{
  "crop_scale_min": 1,
  "translate": 0.12,
  "norm": "layernorm",
  "hidden_act": "gelu_tanh",
  "drop_path": 0.15,
  "patch_size": [2, 2],
  "depths": [4, 7, 4],
  "init": "kaiming_normal",
  "residual_init": "none",
  "precondition_frequency": 10,
  "one_sided": true,
  "adamw_lr_other_params": 0.0013,
  "weight_decay": 0.4
}
Rows from block 7, named by matrix and row number. Each number is 128 + 24 x the weight over the matrix's rms, rounded and kept within 0 to 255. All counts start at 0. Numbers have three digits each.
# pw1: token mixer expand (model.blocks.7.mixer.pw1.weight, 192x96), inputs 0-95
pw1.0:164159155086142104158105132140158145096161105136120142101113135128062170079132135100135154094135144122123068132130139128079082109096153138096135150144096129111178092126155106155131122117137120146115140118164135150144156120142142121130144113136162093148106157127105153132104123134129106108
pw1.1:095156100102122112137102125102122122135117145135075111136141114143116116124122173149131119109153132160106116130096093123161135113128156137120138116133135086132098119139129130166087127145156125133125124094140164128113145134115130178147154122158147154105134115101145110097130155112138130121
pw1.2:117133120128096130101129159094182125164132104131123084127123105153139115150135112129167112098129114134123144142143105129096116114106133121122137117170110097123157160099166134139147102146168133130165134143118130071142104119109110138127130134111101125123150141100144147162136143156144153141
pw1.3:129134098129123141193145139095139082121136136137119142123137094143100077134127143149137130116125156134162052107134139114151158133145129139077075184128137118115125156082130091129141113136148097111098165199126105105103095146152136144108153130112142122121129105092133179140127119146094141144
pw1.4:106085143135144099125162117116107109111122136122089148176131080135068147135139139121117117151118139129141099170094110136168130103116121139114147114132123179160113122147152178138109110089115143082096190109149157095096131078113120162110170113145159115140115142154120146099130135144067128117
pw1.5:080103133076109108115159179127136148106129096092121125093135154108166121121175095128105125112122122133157140104116119138107135139086124129148142090136106115142123111128106116134123169126112109125190131086149128157131148113120096140134181130161099137085175135126119093118125087161136147086
pw1.6:100131110126125118165137090149149152127130162152180119167135081131149125148067114144151168114143133153111113120112091140111131124101134084119198144111085132135122132128124108102188094121113108127139116125114127078177130127098122123169112123136081110128165107121101119182127133144131146135
pw1.7:108138135209163174163153140116128079149095115132131169131129122133111076107172109129122087128123107153125141090132128138133142121130134096102128142123111092141128125141116129101148107145196118194182101154119163141127095133147100081114126129099131118152161078103138198101164113114070165112
pw1.8:122133139133155079182153146137099133173122167137158127138178107127104127143113150133123162085164112129137139101124139127141159143126140113095156120131139144173110148157147131093140131079088144121086133127124113088158120079144080120088140128112134113137157145135140149179117146158095164157
pw1.9:123081146121136130143124124151159129165141090128165155130134135118156140094106095125180116172143101120134129079099117128115139129130125119148115109141177108160091157167098100119151094162159106130092158102148106141140173106128178132152129174139094073145107116127147059149126116131141090122
pw1.10:127083094134081146190128143120134144127166117145086135133130120181089111143119101136127149165128134204120156112107149121119147102149118090110137159126145107117132150083148095138151150126095087125133100105124105132125144143132149119114147107150111189084126106119092115150122149111104143109
pw1.11:105109128172162110098111130147106070151114111120129099153109116122095175146121092138093114152157138102113157161143142139144141122134141129109138132163145128107149139147109142125110106168200116151154147141138128157145135138098141141140116138107102117135100107099123112127104113138118121127
pw1.12:125158136086167141158168119182152154083149124118097096106101125127158143108117128117119121097151086147150131133090135115167154170116159142125163151107073159134143135111145091112092155104092141170127139113116123158106125125157156150146114114103156161125134141105102171116136163136064141093
pw1.13:101110129149149163145152107147126103151129128155159105143138109153108128164083133082097123081170115132154123121156129116096112125139115106142104129122142131144113123143115125101138078124098104154104138138121120100155101139119082124130102134152106094103104108127130142137132149120108153134
pw1.14:111133116142125154104133113134082154110125162144114150149111132143136113137146091154107135140117125135113143099155157144151141134108137118131113114139151123126119117125151158112146114174135127163137158153110148148126135135076142135135134140117143122135136125132133118143126110102113122185
pw1.15:141163106127139097119122102144127088161109108149170103143141090112136112147089141092128148143148148135122154123133127146110135066110146130137108117156117123153126106140148149148138059135123130123124141120139171113139111108069100113118114106169121114135149106143133142140166121178148107120
pw1.16:107140108147078111177089161170095129118124122111146104117104122151141105119126174073087096101134151159111173119125137153148108093127160113165103113105203116090159105108099150136144113147113132133100145099150126109159129081123111122148151163138139113129129146165142153134160124113124168136
pw1.17:122112139134125155157137121115063130108104096187116092161066060166136175163132153105133146182126130069114141177129100137121123136129150123127130112175131153112111114111094157146122147124129125133160120131142143139130155113051125158122168136126166125121136118172121174131152140159084130144
pw1.18:105166115151093090121129163149148135122138155110162110122130134091123129113117136145146103099136117149138129124078112111126144162132142143116146172087125085098102160150156112110137160101116104157087131142126165114149160148108144118154134104109091111169130119086116118162124148149121113116
pw1.19:150138123088111108117140155140106135070103075100130104107095127132071165184098172079146124097140136078128133148106098112147146135132111130200095127155115119135139109167125149170124150120132110118126135148148117123092117103136108104085193121175115124063072141110153143152113166135161185175
pw1.20:142109102113117232131123141099149114094130079069106145117096110176116122151152170149146128095108142134164117097180131115118135118155165137130139139129100118079155118107141130120110126176170170135154100157132154166130139140137166130085116129150152097108113167129103141131120116129114097161
pw1.21:133112112126154115137099176140128145126112109136161112172108097157079136133133150107080155133173116121145128169138105121155125154091110148114160182112129103125164135169155141141156126134142150134136183150147099113130106131144156126193109126131142119083104143123135140151082135116146159141
pw1.22:157109159115136120168071140125088139130182139138107142153161121094109131146119134114140127068123116122096138118105121142121131096159156168150081061119124104138157141147140140101110155100105137123124069093136123137100194122131106170154129138104092115133140155132143107091143125147156135112
pw1.23:163149092112062107119121115164158111131071104098157091091136088102115136151125108136130137172116151183126142115143103135141129097135130112136128082142086141106115095154146149105139156115134137101066142122103139156145119148148136098103131112156144137105109162132125129143148129144152151166
pw1.24:110119129115121114110150106182141106116094149108119172105150096096096104102167139151117085092145154093149148127119159168152125107106175138102135123125070099144087072127119142092162155083147150136180154142106124121124146126146143116126127105168108142135100111116166114134121183103148134131
pw1.25:201089124113140138123135095093160110137092123107097139133086168157097154154106104145147116083106114135135147093106159136099113119098102128131132138112158150166125130122085172121144100090116125108134148122118141098134129082127115126133122152147151112129117113149108127111116123141125144099
pw1.26:122121126170104101109193111083174158123161093147113156086097105126116141135132104136116143128117171118141113127125122140074177155097104122138098139170096122122129111132135113142125109091135126111119106143133138135149064132131110096168134143102106113105117169142155142138131134152126155160
pw1.27:140135173133143109098124125141126127097107094118121096149125132158192099127097110095125120128140135178147162088149128144155149147129094117124094124115126156143141113151084140145117121147156143118131165092142143103135135109088160150111153075166164159129131136086149139130133126085157165116
pw1.28:133131096142146098104126130128101138111148136158154139144116096104134115102122105129100100086120162085075115159133121119127126164120112139127119101141106138142120114124142155101147153116095126131108114151127137163140163120100129083135152111093180157161138116084140130037133156097156145173
pw1.29:103116065111107079123116111116129125094105095136134117139097120147144100138170133105137132125126140096085139128127159141085111112127150109169168138151171117146135109164135122152141140093131140101131112155140171169141112091106136139141161149118157104110095128157121129132163148127098141115
pw1.30:097127100104142142175150117092155154122138106136125151114120137121131129115101139111124098094148152141115133121130133117154111145136095128131109156142112141118147133082115134115146145123119119148085161163127100138116130151107148165136116115115159107141092112082108153128115145150129108110
pw1.31:123101089107154121186159083109111167130133156174097134123156116108069121115168137081113110125079131100117164169129152136137165120132131112095143070132171130116087084104102122176140129111080095117123138151166116128161173157139149128087162128117172179114140150097133114122137122148112129144
pw1.32:102085103143146094156112112106122130127088105112146088116129124107115147127139105111143134148165113108118155178138122137095107117083118103143118109158100152124126130141090143151107179119117117084133148148152139142103108103130159125121156122122129125133146111119089171088150120168129169158
pw1.33:133169147151116131178135108104167173132106141119095143116107113134131091147109111150165154090130113165101123124123139118100116115138160091121152145099140100155173126083140161123130120167097096149131139118141110146126132132108188132096140138113112122181135129167108120148152153135097131124
pw1.34:126117105153135088135133113153110102117144099145118144146128127135133124120099107147142118131123100114122146161103096074117152140141143093117106133119126119159143121146103170100166135091096119157134164154115104153143153140099122124162120143130092119114181115111121154132137129157140091104
pw1.35:142099154128111139124086210098140089137166144149095126117093127165113131132113101090149104064114144162109130129147121160098143130126177083137111105166142157145135144095134136143132146147173125150124112173132138154128162148104113081120101128112127110153088146161145158124143139168149134150
pw1.36:142129099118139141113106165158117137155108128127119145164115157101107127122149154125146142129104120113128120112104165104105101151088122136136154100161179088065127139121155132137072158115089125129142115101109112147147151141114138110048156132120115108148126103150097132166127140145145144192
pw1.37:153159103135098155130147074159107134143185189139120130137131133144135107166130134135107169097168166164095132062119109118092148094134071123118114079131138111104128137118117155125133073130126147125106106113111121114145118127111107109137161135130110093140142127133155186128146124112143148123
pw1.38:126163170113094085117151161130098093155124163148147144124160152132141150129134166136119126128161150123111166142070131131145117128152136144111103145107097117138132107159123169125094153075152149153184139097102119134130151147157099128136135109086156095118151128135099154094129180133115107129
pw1.39:114087088084157084158157099165165165126117136151162133156101132133153089157083129103148095130103149134146153115148121094148115167123154127146106150129116129161136167145148112099151116161094098136138165143127116138070125130124147124142112108127161115132084151158123121160126111108116109137
pw1.40:095078160175138146179181108140127106091074115112099105110153105158120095134156132125116113137125163137094093090133110096147101134115071108148157109134111160155119128136081140090142122093179121120130129118128125158173112070124134147159148137109141118072168107110153130137152086138157164187
pw1.41:125181101187119113158111138113173137125136110152164112122086109111128146109132172105140135122131078139110132152111117102097118109149114097149153092137110155127122116105150101129139145099089156139133122121153146155110103117119129130088167131142145154113120184148130119142142138175113133143
pw1.42:181120159202105114183117105121087145134152125108135159106114128121132115143103112153093133149127111165109169123150133142127151128155140118158118165105111157139124100163146132133140100121156094127149125139129103149109138082103116118143164111092110161116140097165118088097162134140106134102
pw1.43:091103152086100127149148158129147131140106177133095147094157143132121119137128125111155105076070115154143113133089158151147159111156168092139109112148140128161144114095139127129121125127127120128135182123128143124142134133103138100144127163133101112113125105168115081129133143105116179120
pw1.44:124153091126134120091141099146095132132136150125119160151065096147123155115133115131098109111154138130094164119089164179151130104127168115126118168125085106152086106164085178099135093090155134149189155143123151141140158106172066128095125095132105125117082114149150106144132161117130133137
pw1.45:094108097147142116137137125110130089142114066181153141156135056082128118107138081148101118150149126129138125112116162134149146139083114107102122086158097138140136107167120095138108161157125115118104102162092126181130120129108205135103116128142194095120105134131101098116150155119115149105
pw1.46:081130137105106148141122120151148075120109174133159121115116155091132147137138126096139151096087102151139125065080111128121129097163095127111166094098162143129107152117172048124160110161126143090122194132128129104110160148123120146147120111111165134114092145142120156146129131096084155133
pw1.47:106143101114126100114113116152111138159138123105135128156146105181136136132115126132120104128167111126127164134143140100115135136096119155114163175137120119129098112111112130108117137116138077123153151128119115105071128151123158113130180106145120121140115120113121124174152135108160162141
pw1.48:139143104111112120127092167128164139139083116118151132098118156137146166132128168106141124140114100068114104157104136095142107141105143143154143105118142104064139156089145132125107136113128119129131155093130134144108112081113164161150132125116170146150109144125109123166102131109116142118
pw1.49:122133116125147135089139115137157104109139082139150113111127117125142099132107121141142074122111107117102135146115174120116104112143112100151089122125120142129134073193108108142122154118164141099095130103101141197146117137100179158138094142134144111140160128119174141088124147159143123145
pw1.50:126154120156129121143132101127165107109109126125137128117067099155145135123156141122122149075136133169118099137083118093132144146135111190132163151103107184120127151104125152083148119163134143097154122095161107088077107128132108110152167143123173146120096139163095150148162129150153166188
pw1.51:124116100115135109112124090123114095116125170152167139161112099142108118110102101148083124088145131157142127121091153102141099123150144119141159125119143110192111132116092159101161134103142106141153150132114167159142114140118168142095135181167129153141104131135099116122131131142100147136
pw1.52:165100139128109115171182107136088111131119139152096101127100090157116128155135140134098140128157119119156127177118134113120124091107097122146151120146128126122079130127130149080128139141148105110100125153158141114112146094114134111118160130137157129148145136124107094135101129166124122142
pw1.53:097120098133116153154149124175156028099132159112135100102117135137092153120129124166117130189161108108114141189077096155165117133175135140087136117140099160120110101125128099074101114119162171119120109123161169145145170156137147145109120137149123093115121131147149152090160088112100137112
pw1.54:168119137122121113137132174127129070121134117179097155113097196146116126137122108116117110158103148106124110118113119102124161097130136078104115109138124151163129093101087128127167097087113123149135081141119126140164159170122123093122140126107095109157144148168100119163151143140142131181
pw1.55:173146181145131117154133097142121122161128097115168154082106112083139137092132133093104142133149126105091113163123100115112130157129101133154109134145147107118162099152100114121162163127100114145084109148116152120215137125127140117134124115110128114134128103122090111107141164115142114107
pw1.56:136129162111136121141134144165148087132098166116168131103127120134105115142139149113109101103181123105153110136123196138150119118124133128111129142103139126122160125147117142136160110115116091147134160130125111153120102116142120090144114127093131132109103129123128158097109146100116125139
pw1.57:169154125149074147114136122129140115135131148166109144077146109150106112138147130145132158085117139154136094157115139128137127140087130115127135128134124105123106132102143177119113137093104095148165130147090138108169165148118140132101136139126153101100142114122077157139153140153134138191
pw1.58:111140116093125101111112131083138143097112146137114110117139157176172118091127127091175098109172140132106159157100175156146123125136128118160129131110110117144063115114082146113103143108144124139117125174085155124165123124068105079154160117089148132150116116079096156147140122115112171118
pw1.59:154106110111120138166156137110103131087103125141132152110124060123155128094108085129120063130119176122145126128121164147133129072116167100123113105170109131116103133075088121111133140125144140161174080111120092149120167181121136144124158155155157151111135125158132094119152148167135166137
pw1.60:134080105135137141123105095130109138118124131136116148128140104139152108110133100105098161156147142164110139155090125140126149116114174140138140126128078154153119113143129120122109098088185114118125133128125125158119151082102167119159120132094118138119125109132132123130115143133123091132
pw1.61:130145130115107136106120100110140121144095123099181156128120130128175136098117113122181162142148141098106126086112159135120114112117114088147113110111178129128114123117132095093148128156134109157103162099110134128184138160105097112084094109147134071169148109130121111107174112143156112098
pw1.62:162108110144144128174188128132106116123102121164133101128103096177118142149125136121097131121153131149155133155112141109145121073107074143131137128163122133139109164146160158111136138139125103117098113137146158142106156109095149127121159137144166129163155159133113094117130125153119098137
pw1.63:133188159142119169084144139141115102154112124125133125107149132140133131119135130145139109167136106099135100097124134140154110122124152167121136158116121100150109103134121145162163103159132106133132119118104103092118139134109153148167146153117127108144143072146132080114168148143113106177
pw1.64:087089098104142149160136105121097133126099145135093104151139125131095088116130091126120132132112086142155096122131140115126121100175099145104141128128092177136107142089134102109100093123095122142126104128118120085097145154152138114106163152160119131120150155151153125178111125173127160149
pw1.65:115132074147139128099122123180137133100111160139102156146131150132162124138129070126097160152105155126126128177140104105123094112154122122135118143070168158133155133090113151104146107143141112098148125114161121135166136142119152129122134123137117089108170125124082129139155114139182053115
pw1.66:158143099099069099133139126119143103131119151105141120103136110155101157172094118126109135140157109154161120107106132142115108084127135123152169125118140150168155160127145108112139147139120113146143092142123128108134098129124113083116149139119135148047145162153153139172117104127092114082
pw1.67:110152133145107151130148149125123143151133121133122122146080122110116089155147131136113190081117147164070151136116119126106106119096120109159129100128103105096120132118138194131132161138105116086116092117145134148161135174101087108125149151147161128176134157139167149139121149104149170182
pw1.68:117119132115097129099130155152145095151123152116130120147141146132113117162128092130155095095148146141101108137172140109106145104109109115142120160130129115141150139125119108113131143102097118105136140087136155098127102126139144092135150120105152103138116151111119118157137143157121139099
pw1.69:137087128109132145135147131160168158150136145109138116124122125136157122115105114118129160109103117143118129110111137127150109143106157121171125092132147082140162117152096140145138120106115153150138143108131157163143131108140084117152110131080156150130165121119122073117128127142095102155
pw1.70:114125123112084102146168098106148112149137167127110165148114117148138125109110168106143129115154119130140088141119160107118084153132150085179100143137139132137108107147117131131125180113153097120169120098118158106115113138175114185101143146116174114088155108135129163182121096125102207141
pw1.71:140145112122138113134162151164137103095120099113108144094096107141114119132140157102130108110131126105090113161108151099114159113113119106142152159155140093152082127136090128145142106109125137130104150148195112149132142094120093105122153136132118114150136086134118143151172147136148154139
pw1.72:144092117180152099147128153132093110138120119136139140150104117158134122117140099138089092156139187133141132101127139105125124143083129174093134102178127145136139170151104152108167133173086141178108162115095141114161169169132128134119113128112128145166177197127144126081141124117148157118
pw1.73:096095148119096080127152130166149139105107139133130101105151196150111111108153152107091151146085095131127126135135150137148139144126117114117124133103097108124085143118132119135097102122125133156154121109122099162095140119154149096097107137151177121116116152103158122132101102136093141125
pw1.74:148132139067113117187091127125138125130148142143117104113122140144151130138133112145133121126146136137180102047117128109109180134130138143134102161141171133137108129093112118132152099120097132138172162122156134077136148120125079119144089102130145135171140128109127115156138119146129122130
pw1.75:135111145091144151131184094173087110119122185120149126102108122092108137167118122124091138099159110079085119128159158141126100148122107060156103153145117109174134143145079134135114108116106108167131168138164132131144115152129100170162125134140111072105099115128176120135134152155121145126
pw1.76:134138072124123114169193181138101128101126100107143118117107136103109150135124122081112090108103150128143089147090106088120178156132144107139104144155150160126142124146116119146150115090151137143114150149180104124111092183143149115141156112125117139093117149111083126138126107154150170168
pw1.77:101082160117134117113145157140107118135092144114128103099115133133138145101147111118119155095090142130158068112130177157141177091154153110126145156142142137169107100126111142090154131166089114105120130146113104124137127109096123138131114114120122145151125120188165100137115143113100160145
pw1.78:138140111132130082113128172119149171107115158152117138130170109141157103103110132142124158095151153098156127133128155103118108095157110136113136098090120115143109112129080096153112162105121095164114127135115114132120096121081163133128119099129104091118143108128150127110127138130109116150
pw1.79:121100093152124139122122135086157072073110107151140118137111076107128116117164105124115116190159167133117100155125116107144143121100099118120091107199136156124111115132164084117146154162110134135082157176140147184136099125106138154127153134142115118102113122181087119128161144147154145126
pw1.80:145114135123127115191151096148123112100181098165134130136132074116119179135145116159160122140135155149160142165134118114126114132099106102142095119134162131100118119081137134101142152118145157128125109119146150126107114137091121154117102132116136147148137166112083115078123164140134124123
pw1.81:119118108153129123122099149123127108116135143146107112176089128136110168094115120116088172115126120134118117145101111097126124158086145120134174087124135153144111142123170120103146146078105123116133170095153186120138139113135140130118168102130143142129115132126106117170096181123155142146
pw1.82:124138080149141186102151104128127112131097131123142112134121105116143127102158140120106122105136136134157133126142148101096123099128116132101143150096112121104158119125130093119150116189120136134149157155128131114134101140139129110078125121123156108121157135139101176116150112146119087133
pw1.83:096134112143099089142092152109115109120153091134116150147116141112120104118126164160142154120126141105095163128087155108138126088122117129109122113160141122108121108124152143116156126125112154118142068150116115146182162150116116036078111131094117120090142135153116121161146152144153161149
pw1.84:131107158123137142113106148147128083137103153128097073116160123152113135117142150105117141113173128144163153132126139135155150107160145131124125109124139144168117107086062174135130140107101127131126165117117113131101120104130125149149078151121156112160108119119119134131124180135135123097
pw1.85:122115110140135113079154113133129150137121125110129139151140095139097082137104128136158150149123168119123103143115147136137109138121144132137103138089140141133124131127136141127173133103144147137129114154138111144149148122134126118131139114143165099154134147133138141091122154135138127163
pw1.86:120163081110117165125127122148102126121087134125116112154122110166144123116181137135138136144097101147126128109146110079134145145094125115114174105113126127089156107108147169126130105137133111160145150135086116124112115100096121122099159162122143128127135141112106140142111135144131128161
pw1.87:142133161106127071186161167195116130127123141150125109152115193147148108139178134153083121133101093100140114142133177190123130159122131105117181127089119107138123158146119117170106155074161098131173124143077122115115200078127145127121161142115176153111140116128154097161115107140120134144
pw1.88:127133114104066107105131140155118159075152157125101125127098114161172113176164124125158106154119140102121110071150133129151141137177153136113115137101122117123110101191136139093081151158127153163110111134116074165103114123127096147105181155157123140118124113114119136138132126161126135108
pw1.89:130120078149163103116102116162109111137100094095161129109147151146164134134128136103146145192137148100125097172107227142152134113122118130093101142102105101174155110152096092151107085147144125166119158112127110163170148116087129136162098110100119098114098142121115171124120143157108118092
pw1.90:157150132172132130146138123111119130148140138143127177123124164107086136113111119117131102128126128125167137127095149146128140156157130149124108139131094147073095102145149109152162114107095149140121122142125101122134135155134136149111112147113134118113146148155129164098122111119135146085
pw1.91:113084100068119125110125127138119123148135160093080142118112147125153129127143105134115122099160115136137157116139117158161159114100134106129096121119139140116117146132101143102102092114118111117133142107110126140131125136120145137167134104150129083109127136110068135147153108137127143105
pw1.92:124120106147109125141159137160174142138134164110136126117162164142076145161103160098083153139129143082134113148163144128177111114110124118133128114078157113093091179102143108133131127126189124119128149093110101148149140132137145140108117147175145109099124150129107089157130139153130114134
pw1.93:109130132093159126158140117086130107115134148153088108151138157156088082136120142142106110152110121098140139141126162156105138145131101161125146140117112103144129156122144155142122143106108149164147088156129103110122162132132140106126126112133137101130163127118178099141141087175158154166
pw1.94:135091107131094153140119098144154104095123181152166114148129137120114058141135084132121193142132120075088115129154131169121131128144181171085130121128104118170151116131109105114056111143153137124141117153104144184106150112141179148131135142076127119072135151139124146079118165135135105157
pw1.95:095098103154088116189160139119163142134113117146128118166137127100126145159175157089126084153089138139111159102129087144125117160162117138156103136121138124093119157121094153164168112099131112084087153154130120113111170162123108114137145095148165102151097165137154105186119157137163147125
pw1.96:134101149134125130107106101100135072129125146165160123148119112144116129126110109118101109111136136155158103131124172117133123128149160113135153149111148118184108151099059164103153131117112085121133136135079153144141109118119171128117147172150175142115108126123075142129120127136100161106
pw1.97:134086161126127111150100131105104146117146119155158118144154115139114116124099127126129131099138088123120105159079124103118137119116148116115161137134150128114148135149127163066160079140121122131141117097129102126162126078157103137108122119101128127162163083160131172148136118177086144123
pw1.98:141107110125128142130142136123158150151106122148121141100104111164128115149129090151116127097087122148123081104119182096144118126089120125124119101123160115063126166132115151145116158104134082109143156137092132150132168107089151143100152138125114099144141136126086124167163117155132131161
pw1.99:129155119172143124155142123136147144134168143132123082164089118100115131128133135080103119129202131144094144126110107093135129121093129147134141086132093102099072131142152129092128123130131136147128155139152133146102132133103100090132099146144140128104165154140096128149144089156114138134
pw1.100:105116127125144123133098135126127113156174136114115125152143114125133109138146111133106127146118148110111098121098131112116143111133114141153117125098111140114102109143081138147119123156119126124085130093114115165107128156065150148133113120133127126102122129133120108169159089130138124162
pw1.101:112129150149133103150170113076132132105100150118125114120136091146126155153116137116107126096133140123112114125136147139135141098111116161117164136099131154129088101107111092089118102094122126066168158116110166139199139096098124085111133103130205122096120111149097115132160115130151140135
pw1.102:128165112117160125108115142162115148102099127114141150090118162118119132131132107109097153096140133155103117127132148109141129126128160123129129114133095120162178102176095152103125115165158163149110092165114128139170113110127108137107109122091147083081097115112160108099175157125161098147
pw1.103:099119086109153129086125095146145126116123086158143123092111109128142088137172115123125098104126115144128113150113152117105098102105097102141109142109143146109148087133125107141121117131148132117141129147139152160122112098123145115143132152138137113132120112106161111114150144138130121153
pw1.104:102107107151158125145107126141075144154147138120105127153140132125098118148118113129143089151146140113146130155107169107124123137120103127111163124174119138126128159153133137127144122136075121149121120170083106119151140158090117097065133143130120158086171144154109156129107137141141108126
pw1.105:156132129155175160143153120137118112093130099160103133113064099133135138143144116127147114127109128157082154130122114125202156134148087138127103102197095129139139111153092119150143090149098164122097173155146145196171110135144131110112131127172144105091112102177139118143155146119119117130
pw1.106:099167081137101129155241130116113143092149117143113144134108145146121121138143167062094117099114144173118103157071119093151166168141182106127105116107128199115128093124134113103139141076130168154128171160160157137096102122130092121123126128126144106079100128151094129169150124111125154101
pw1.107:118126129096124119131126117136140142141121131109120118137143125140170121150181080115144071112117100157146100131151125140170083137089108126136103117133136128110077119153127149137118150170112126110162109105151145162097108157131139144134164126167135148152122140109148067137109113140095143114
pw1.108:112162125122090121159201166162134123131144134170150096140114173136161122121159150124114107127108127126133161176096133116140115130124111178157142128124122116151095115136101123097096109113135123132109163167126095149111144169116146179140130137158161138178112128108118141074154089116067107091
pw1.109:126128131108109140132129112153128088127105129120172155140132135136140146156137125126149157113132140147124110142075127125112117134118162142131154132151138110115101116153147149077159119109120159113122125096153142148118125110156099127133150098115161095160126098122084138148140148158113111081
pw1.110:063120116140125146130161097139107130110169148129132171112081152130097137162123138102087125060154109157132132129107129114163112128139110138168067095118105161140140088112098140127092084075152131146149151124157124152121127129154124138131106128108158106108078147195194124136125125108136111115
pw1.111:171137133076139130104133141127155172079160097123126117147133114108173141111113128158125134130084167103103168125134143102128102167136112104160144115091101136130155130177105177077123145118130135124140149154097119184118121113083088129109124135084129143102137142137134121106150120141136129137
pw1.112:147117129135132081093117154104125121123122099094100103133123128156131152075115125096107150185157120136139159075141131134111153141122125108150125122138144102138129148112086145115148164156131130093141178152121162109147114148089125121118149147158157127100126128059110125099159134151175162107
pw1.113:122070157181131118117129115149173119110134092092093127117145120160114118134133107158099171108180127130096127149107160115152141139103095135136107100097126111172105140127124139134129126117168143122158174142131127128140157109108149091168163106130097107136119136113118097137130115146175124157
pw1.114:118133139134116141145116127128116146144108100153131165151139082108183137125103111098108135150112119108095155143136131122130152138121148162151134092082137107130108074170092139124102095130150139129142152104118119125133133107108140115186103134112165138070123081140138161173146108150139103116
pw1.115:113137149138161093147133127135123142142082129154122075145115146141128104123126087131107124105166093192133137141130097122135111124124138111139149123136134127114130124130113165142120134075095129136129123101124126115181107126112160103109155120136095114148110146098142111148177132109140178125
pw1.116:164101141146129113155169112135092138141133133189133086114089085148132126143126169143114150146155120111137114172136135158119118095119070137123144116145142137115129151114139175124135163154130122118120108137144137129114147139106149089137160145140159125158147135098111098149117131155110110147
pw1.117:131108120097132090138155133094110146147134122122139133166129112098152104110118115089085171127119149096129132126143129112126129140124127131121111137090117120102113128140100131105152120127135134103142139098099095173126141169126120101135140130130150131138161148124097153115109156131139097148
pw1.118:143139135157123131091175107090099129097123102144100129135116086160116142126154119094111127148135111102130121131127075102129117128091085082183140111156128176089128091099117127125119125121140106164118116143133160126163134107057112113130145114116133158123117103173112167121165126184159153098
pw1.119:132091113156143125142143140088103117097123112141105151157113101095085145142167108121105134189120169082130132156133128125127104121058120116139120108161119183122113160124123142156127167137096107090096184153161163140114119110090128151111126129125120102152126101165069117136138157119105160119
pw1.120:149073124168160148170145143119098100146104132163119185132114124113106147081117124104127146139136162091134133134139114147148089117133127142126124099161091190169132161170125103128152137144106132120128110088146085182139148120124157150111148137121150103095140081172139134078120138110076106097
pw1.121:138088105085134116100147145164096121130160126149156116137127138120145147090109111152094168154136183111125099141116063124109132119102135132133118128085126141103092112151143166127150131091067130108131135101136160118176149097112094111150120101114137116096105130114104129111137159161175132159
pw1.122:101133081130142129100116097175095068123107109132081126164155113132153150123126104132114128164136184121144109145131120096097145125130108128095156093081149146152190123113111160169134119180199162135150148156125091125141122162103162087138148139121143143120174111109124108099152114167179116131
pw1.123:130148175158109104118141065169107161144143170141101152102134111124109115122134114116094144064137156129134128137118108100142136137115121109141168126120145120107138069147127118080137150120127117105143178136118126088141110143151176159118126149090162130092112148144117140153126134154154149121
pw1.124:146096107102116134139140127109101143145131189129110122133127125123112136159092100147145152131117081115170143131092171127132151150144177167097150134135145102141116114147157127098114163120110113135147081123117158167154122103119123098071117158137098169157209123180133129134127112108117133135
pw1.125:136071125129123125153163149102111122077075152145110141119136095169087163109114146106128114108115150118154110142081121122139122159128161174152112124138125138157107144134114163122129133074069119119106160111150174139128136104065113155128156181130150123156170168119143144117094130101140151125
pw1.126:120093135162119178157123134146134114154141132145114138080089111114126153109066197123100128176097135137134152089077152095073101119118135137152178120120140119138117145107134138140137145101121066152101083115152112135115127133137060108141157170131127122129169177127150162142145115141115152102
pw1.127:121112092057136139107180157121146109114154141147103140138132096093106150106126137152117086102179156125099150110108182122135146117127136142135111157139121121123117089118144138079126161107149073140130142152132093131137161149130117169134140130177149126118165127108142116119105150131138177121
pw1.128:144164124132105105113184118137114139120101102114115126141111126144137084137140139135134144107115118137120115126133145136127113107157163096140094111105143114130177053128099159110115170121189139126146136119134106146135130124075111170145130141142146143156096133156148133107149129115126112155
pw1.129:091156156149122147119130094179101119130112130139126158122146118109099157153132123112106065102135136157128139121148153134168120126120094118136096094138163134108129144137132108131107139105152098155146188158159111148119132100117108129104159111126166122113129110124194159071175135130117116085
pw1.130:124117104177134166130125129133134133148104105119140166089113149140130112111143114095133140139118131165152115159141158124128138097175144144142146151115114150178139131127151154151149083124147113112130134144161128134110129113150165098101150136148142094160113130153136122121114128129072096131
pw1.131:132098118138109098139150141114154112085093156156181093130114104101131107099121124164138116108128136151131139116124162142078111140129150087141145125137126127188088169154109157115144105135153082105146119162138107133159100133121095139106146109085129123150121114144116112143111148146076143113
pw1.132:092122127142096180138171091133163117151114145152131128131170134132116126156091132147130093124162118137124113108141151113103120161162141100143096163170128135139165135157091119093138142137155097167150136163144099181115098114104162124143147132122161120111108101122148145126118106108119153166
pw1.133:127154161118138106127105146154169137098101146179121137146127155148163104089095130105085172082133146142148123150118134127124099134114157114082147080112106170096133062087138142152148139096169168105166112156120139099106137130148179096144097096116174143093080157110135151143156183125114132143
pw1.134:109092123126119121146157116098092139111107103170105103148098067146119132144134139114129149136128166100096114148157121163105129134126139128127138130165158134117143129110110123126138167109093144130159118147131166131127123059068135127118146163151130093091133106141113178139166126157105146119
pw1.135:123133155157154139103131154119118127119133089137122152100129101085111162152120156085109152131180143128135179133111145093149114110107122146156115100085105126128114123123137142141132068137137116120138171110115129097140147080176105142198113097121131120104093139126155086133115118120136097100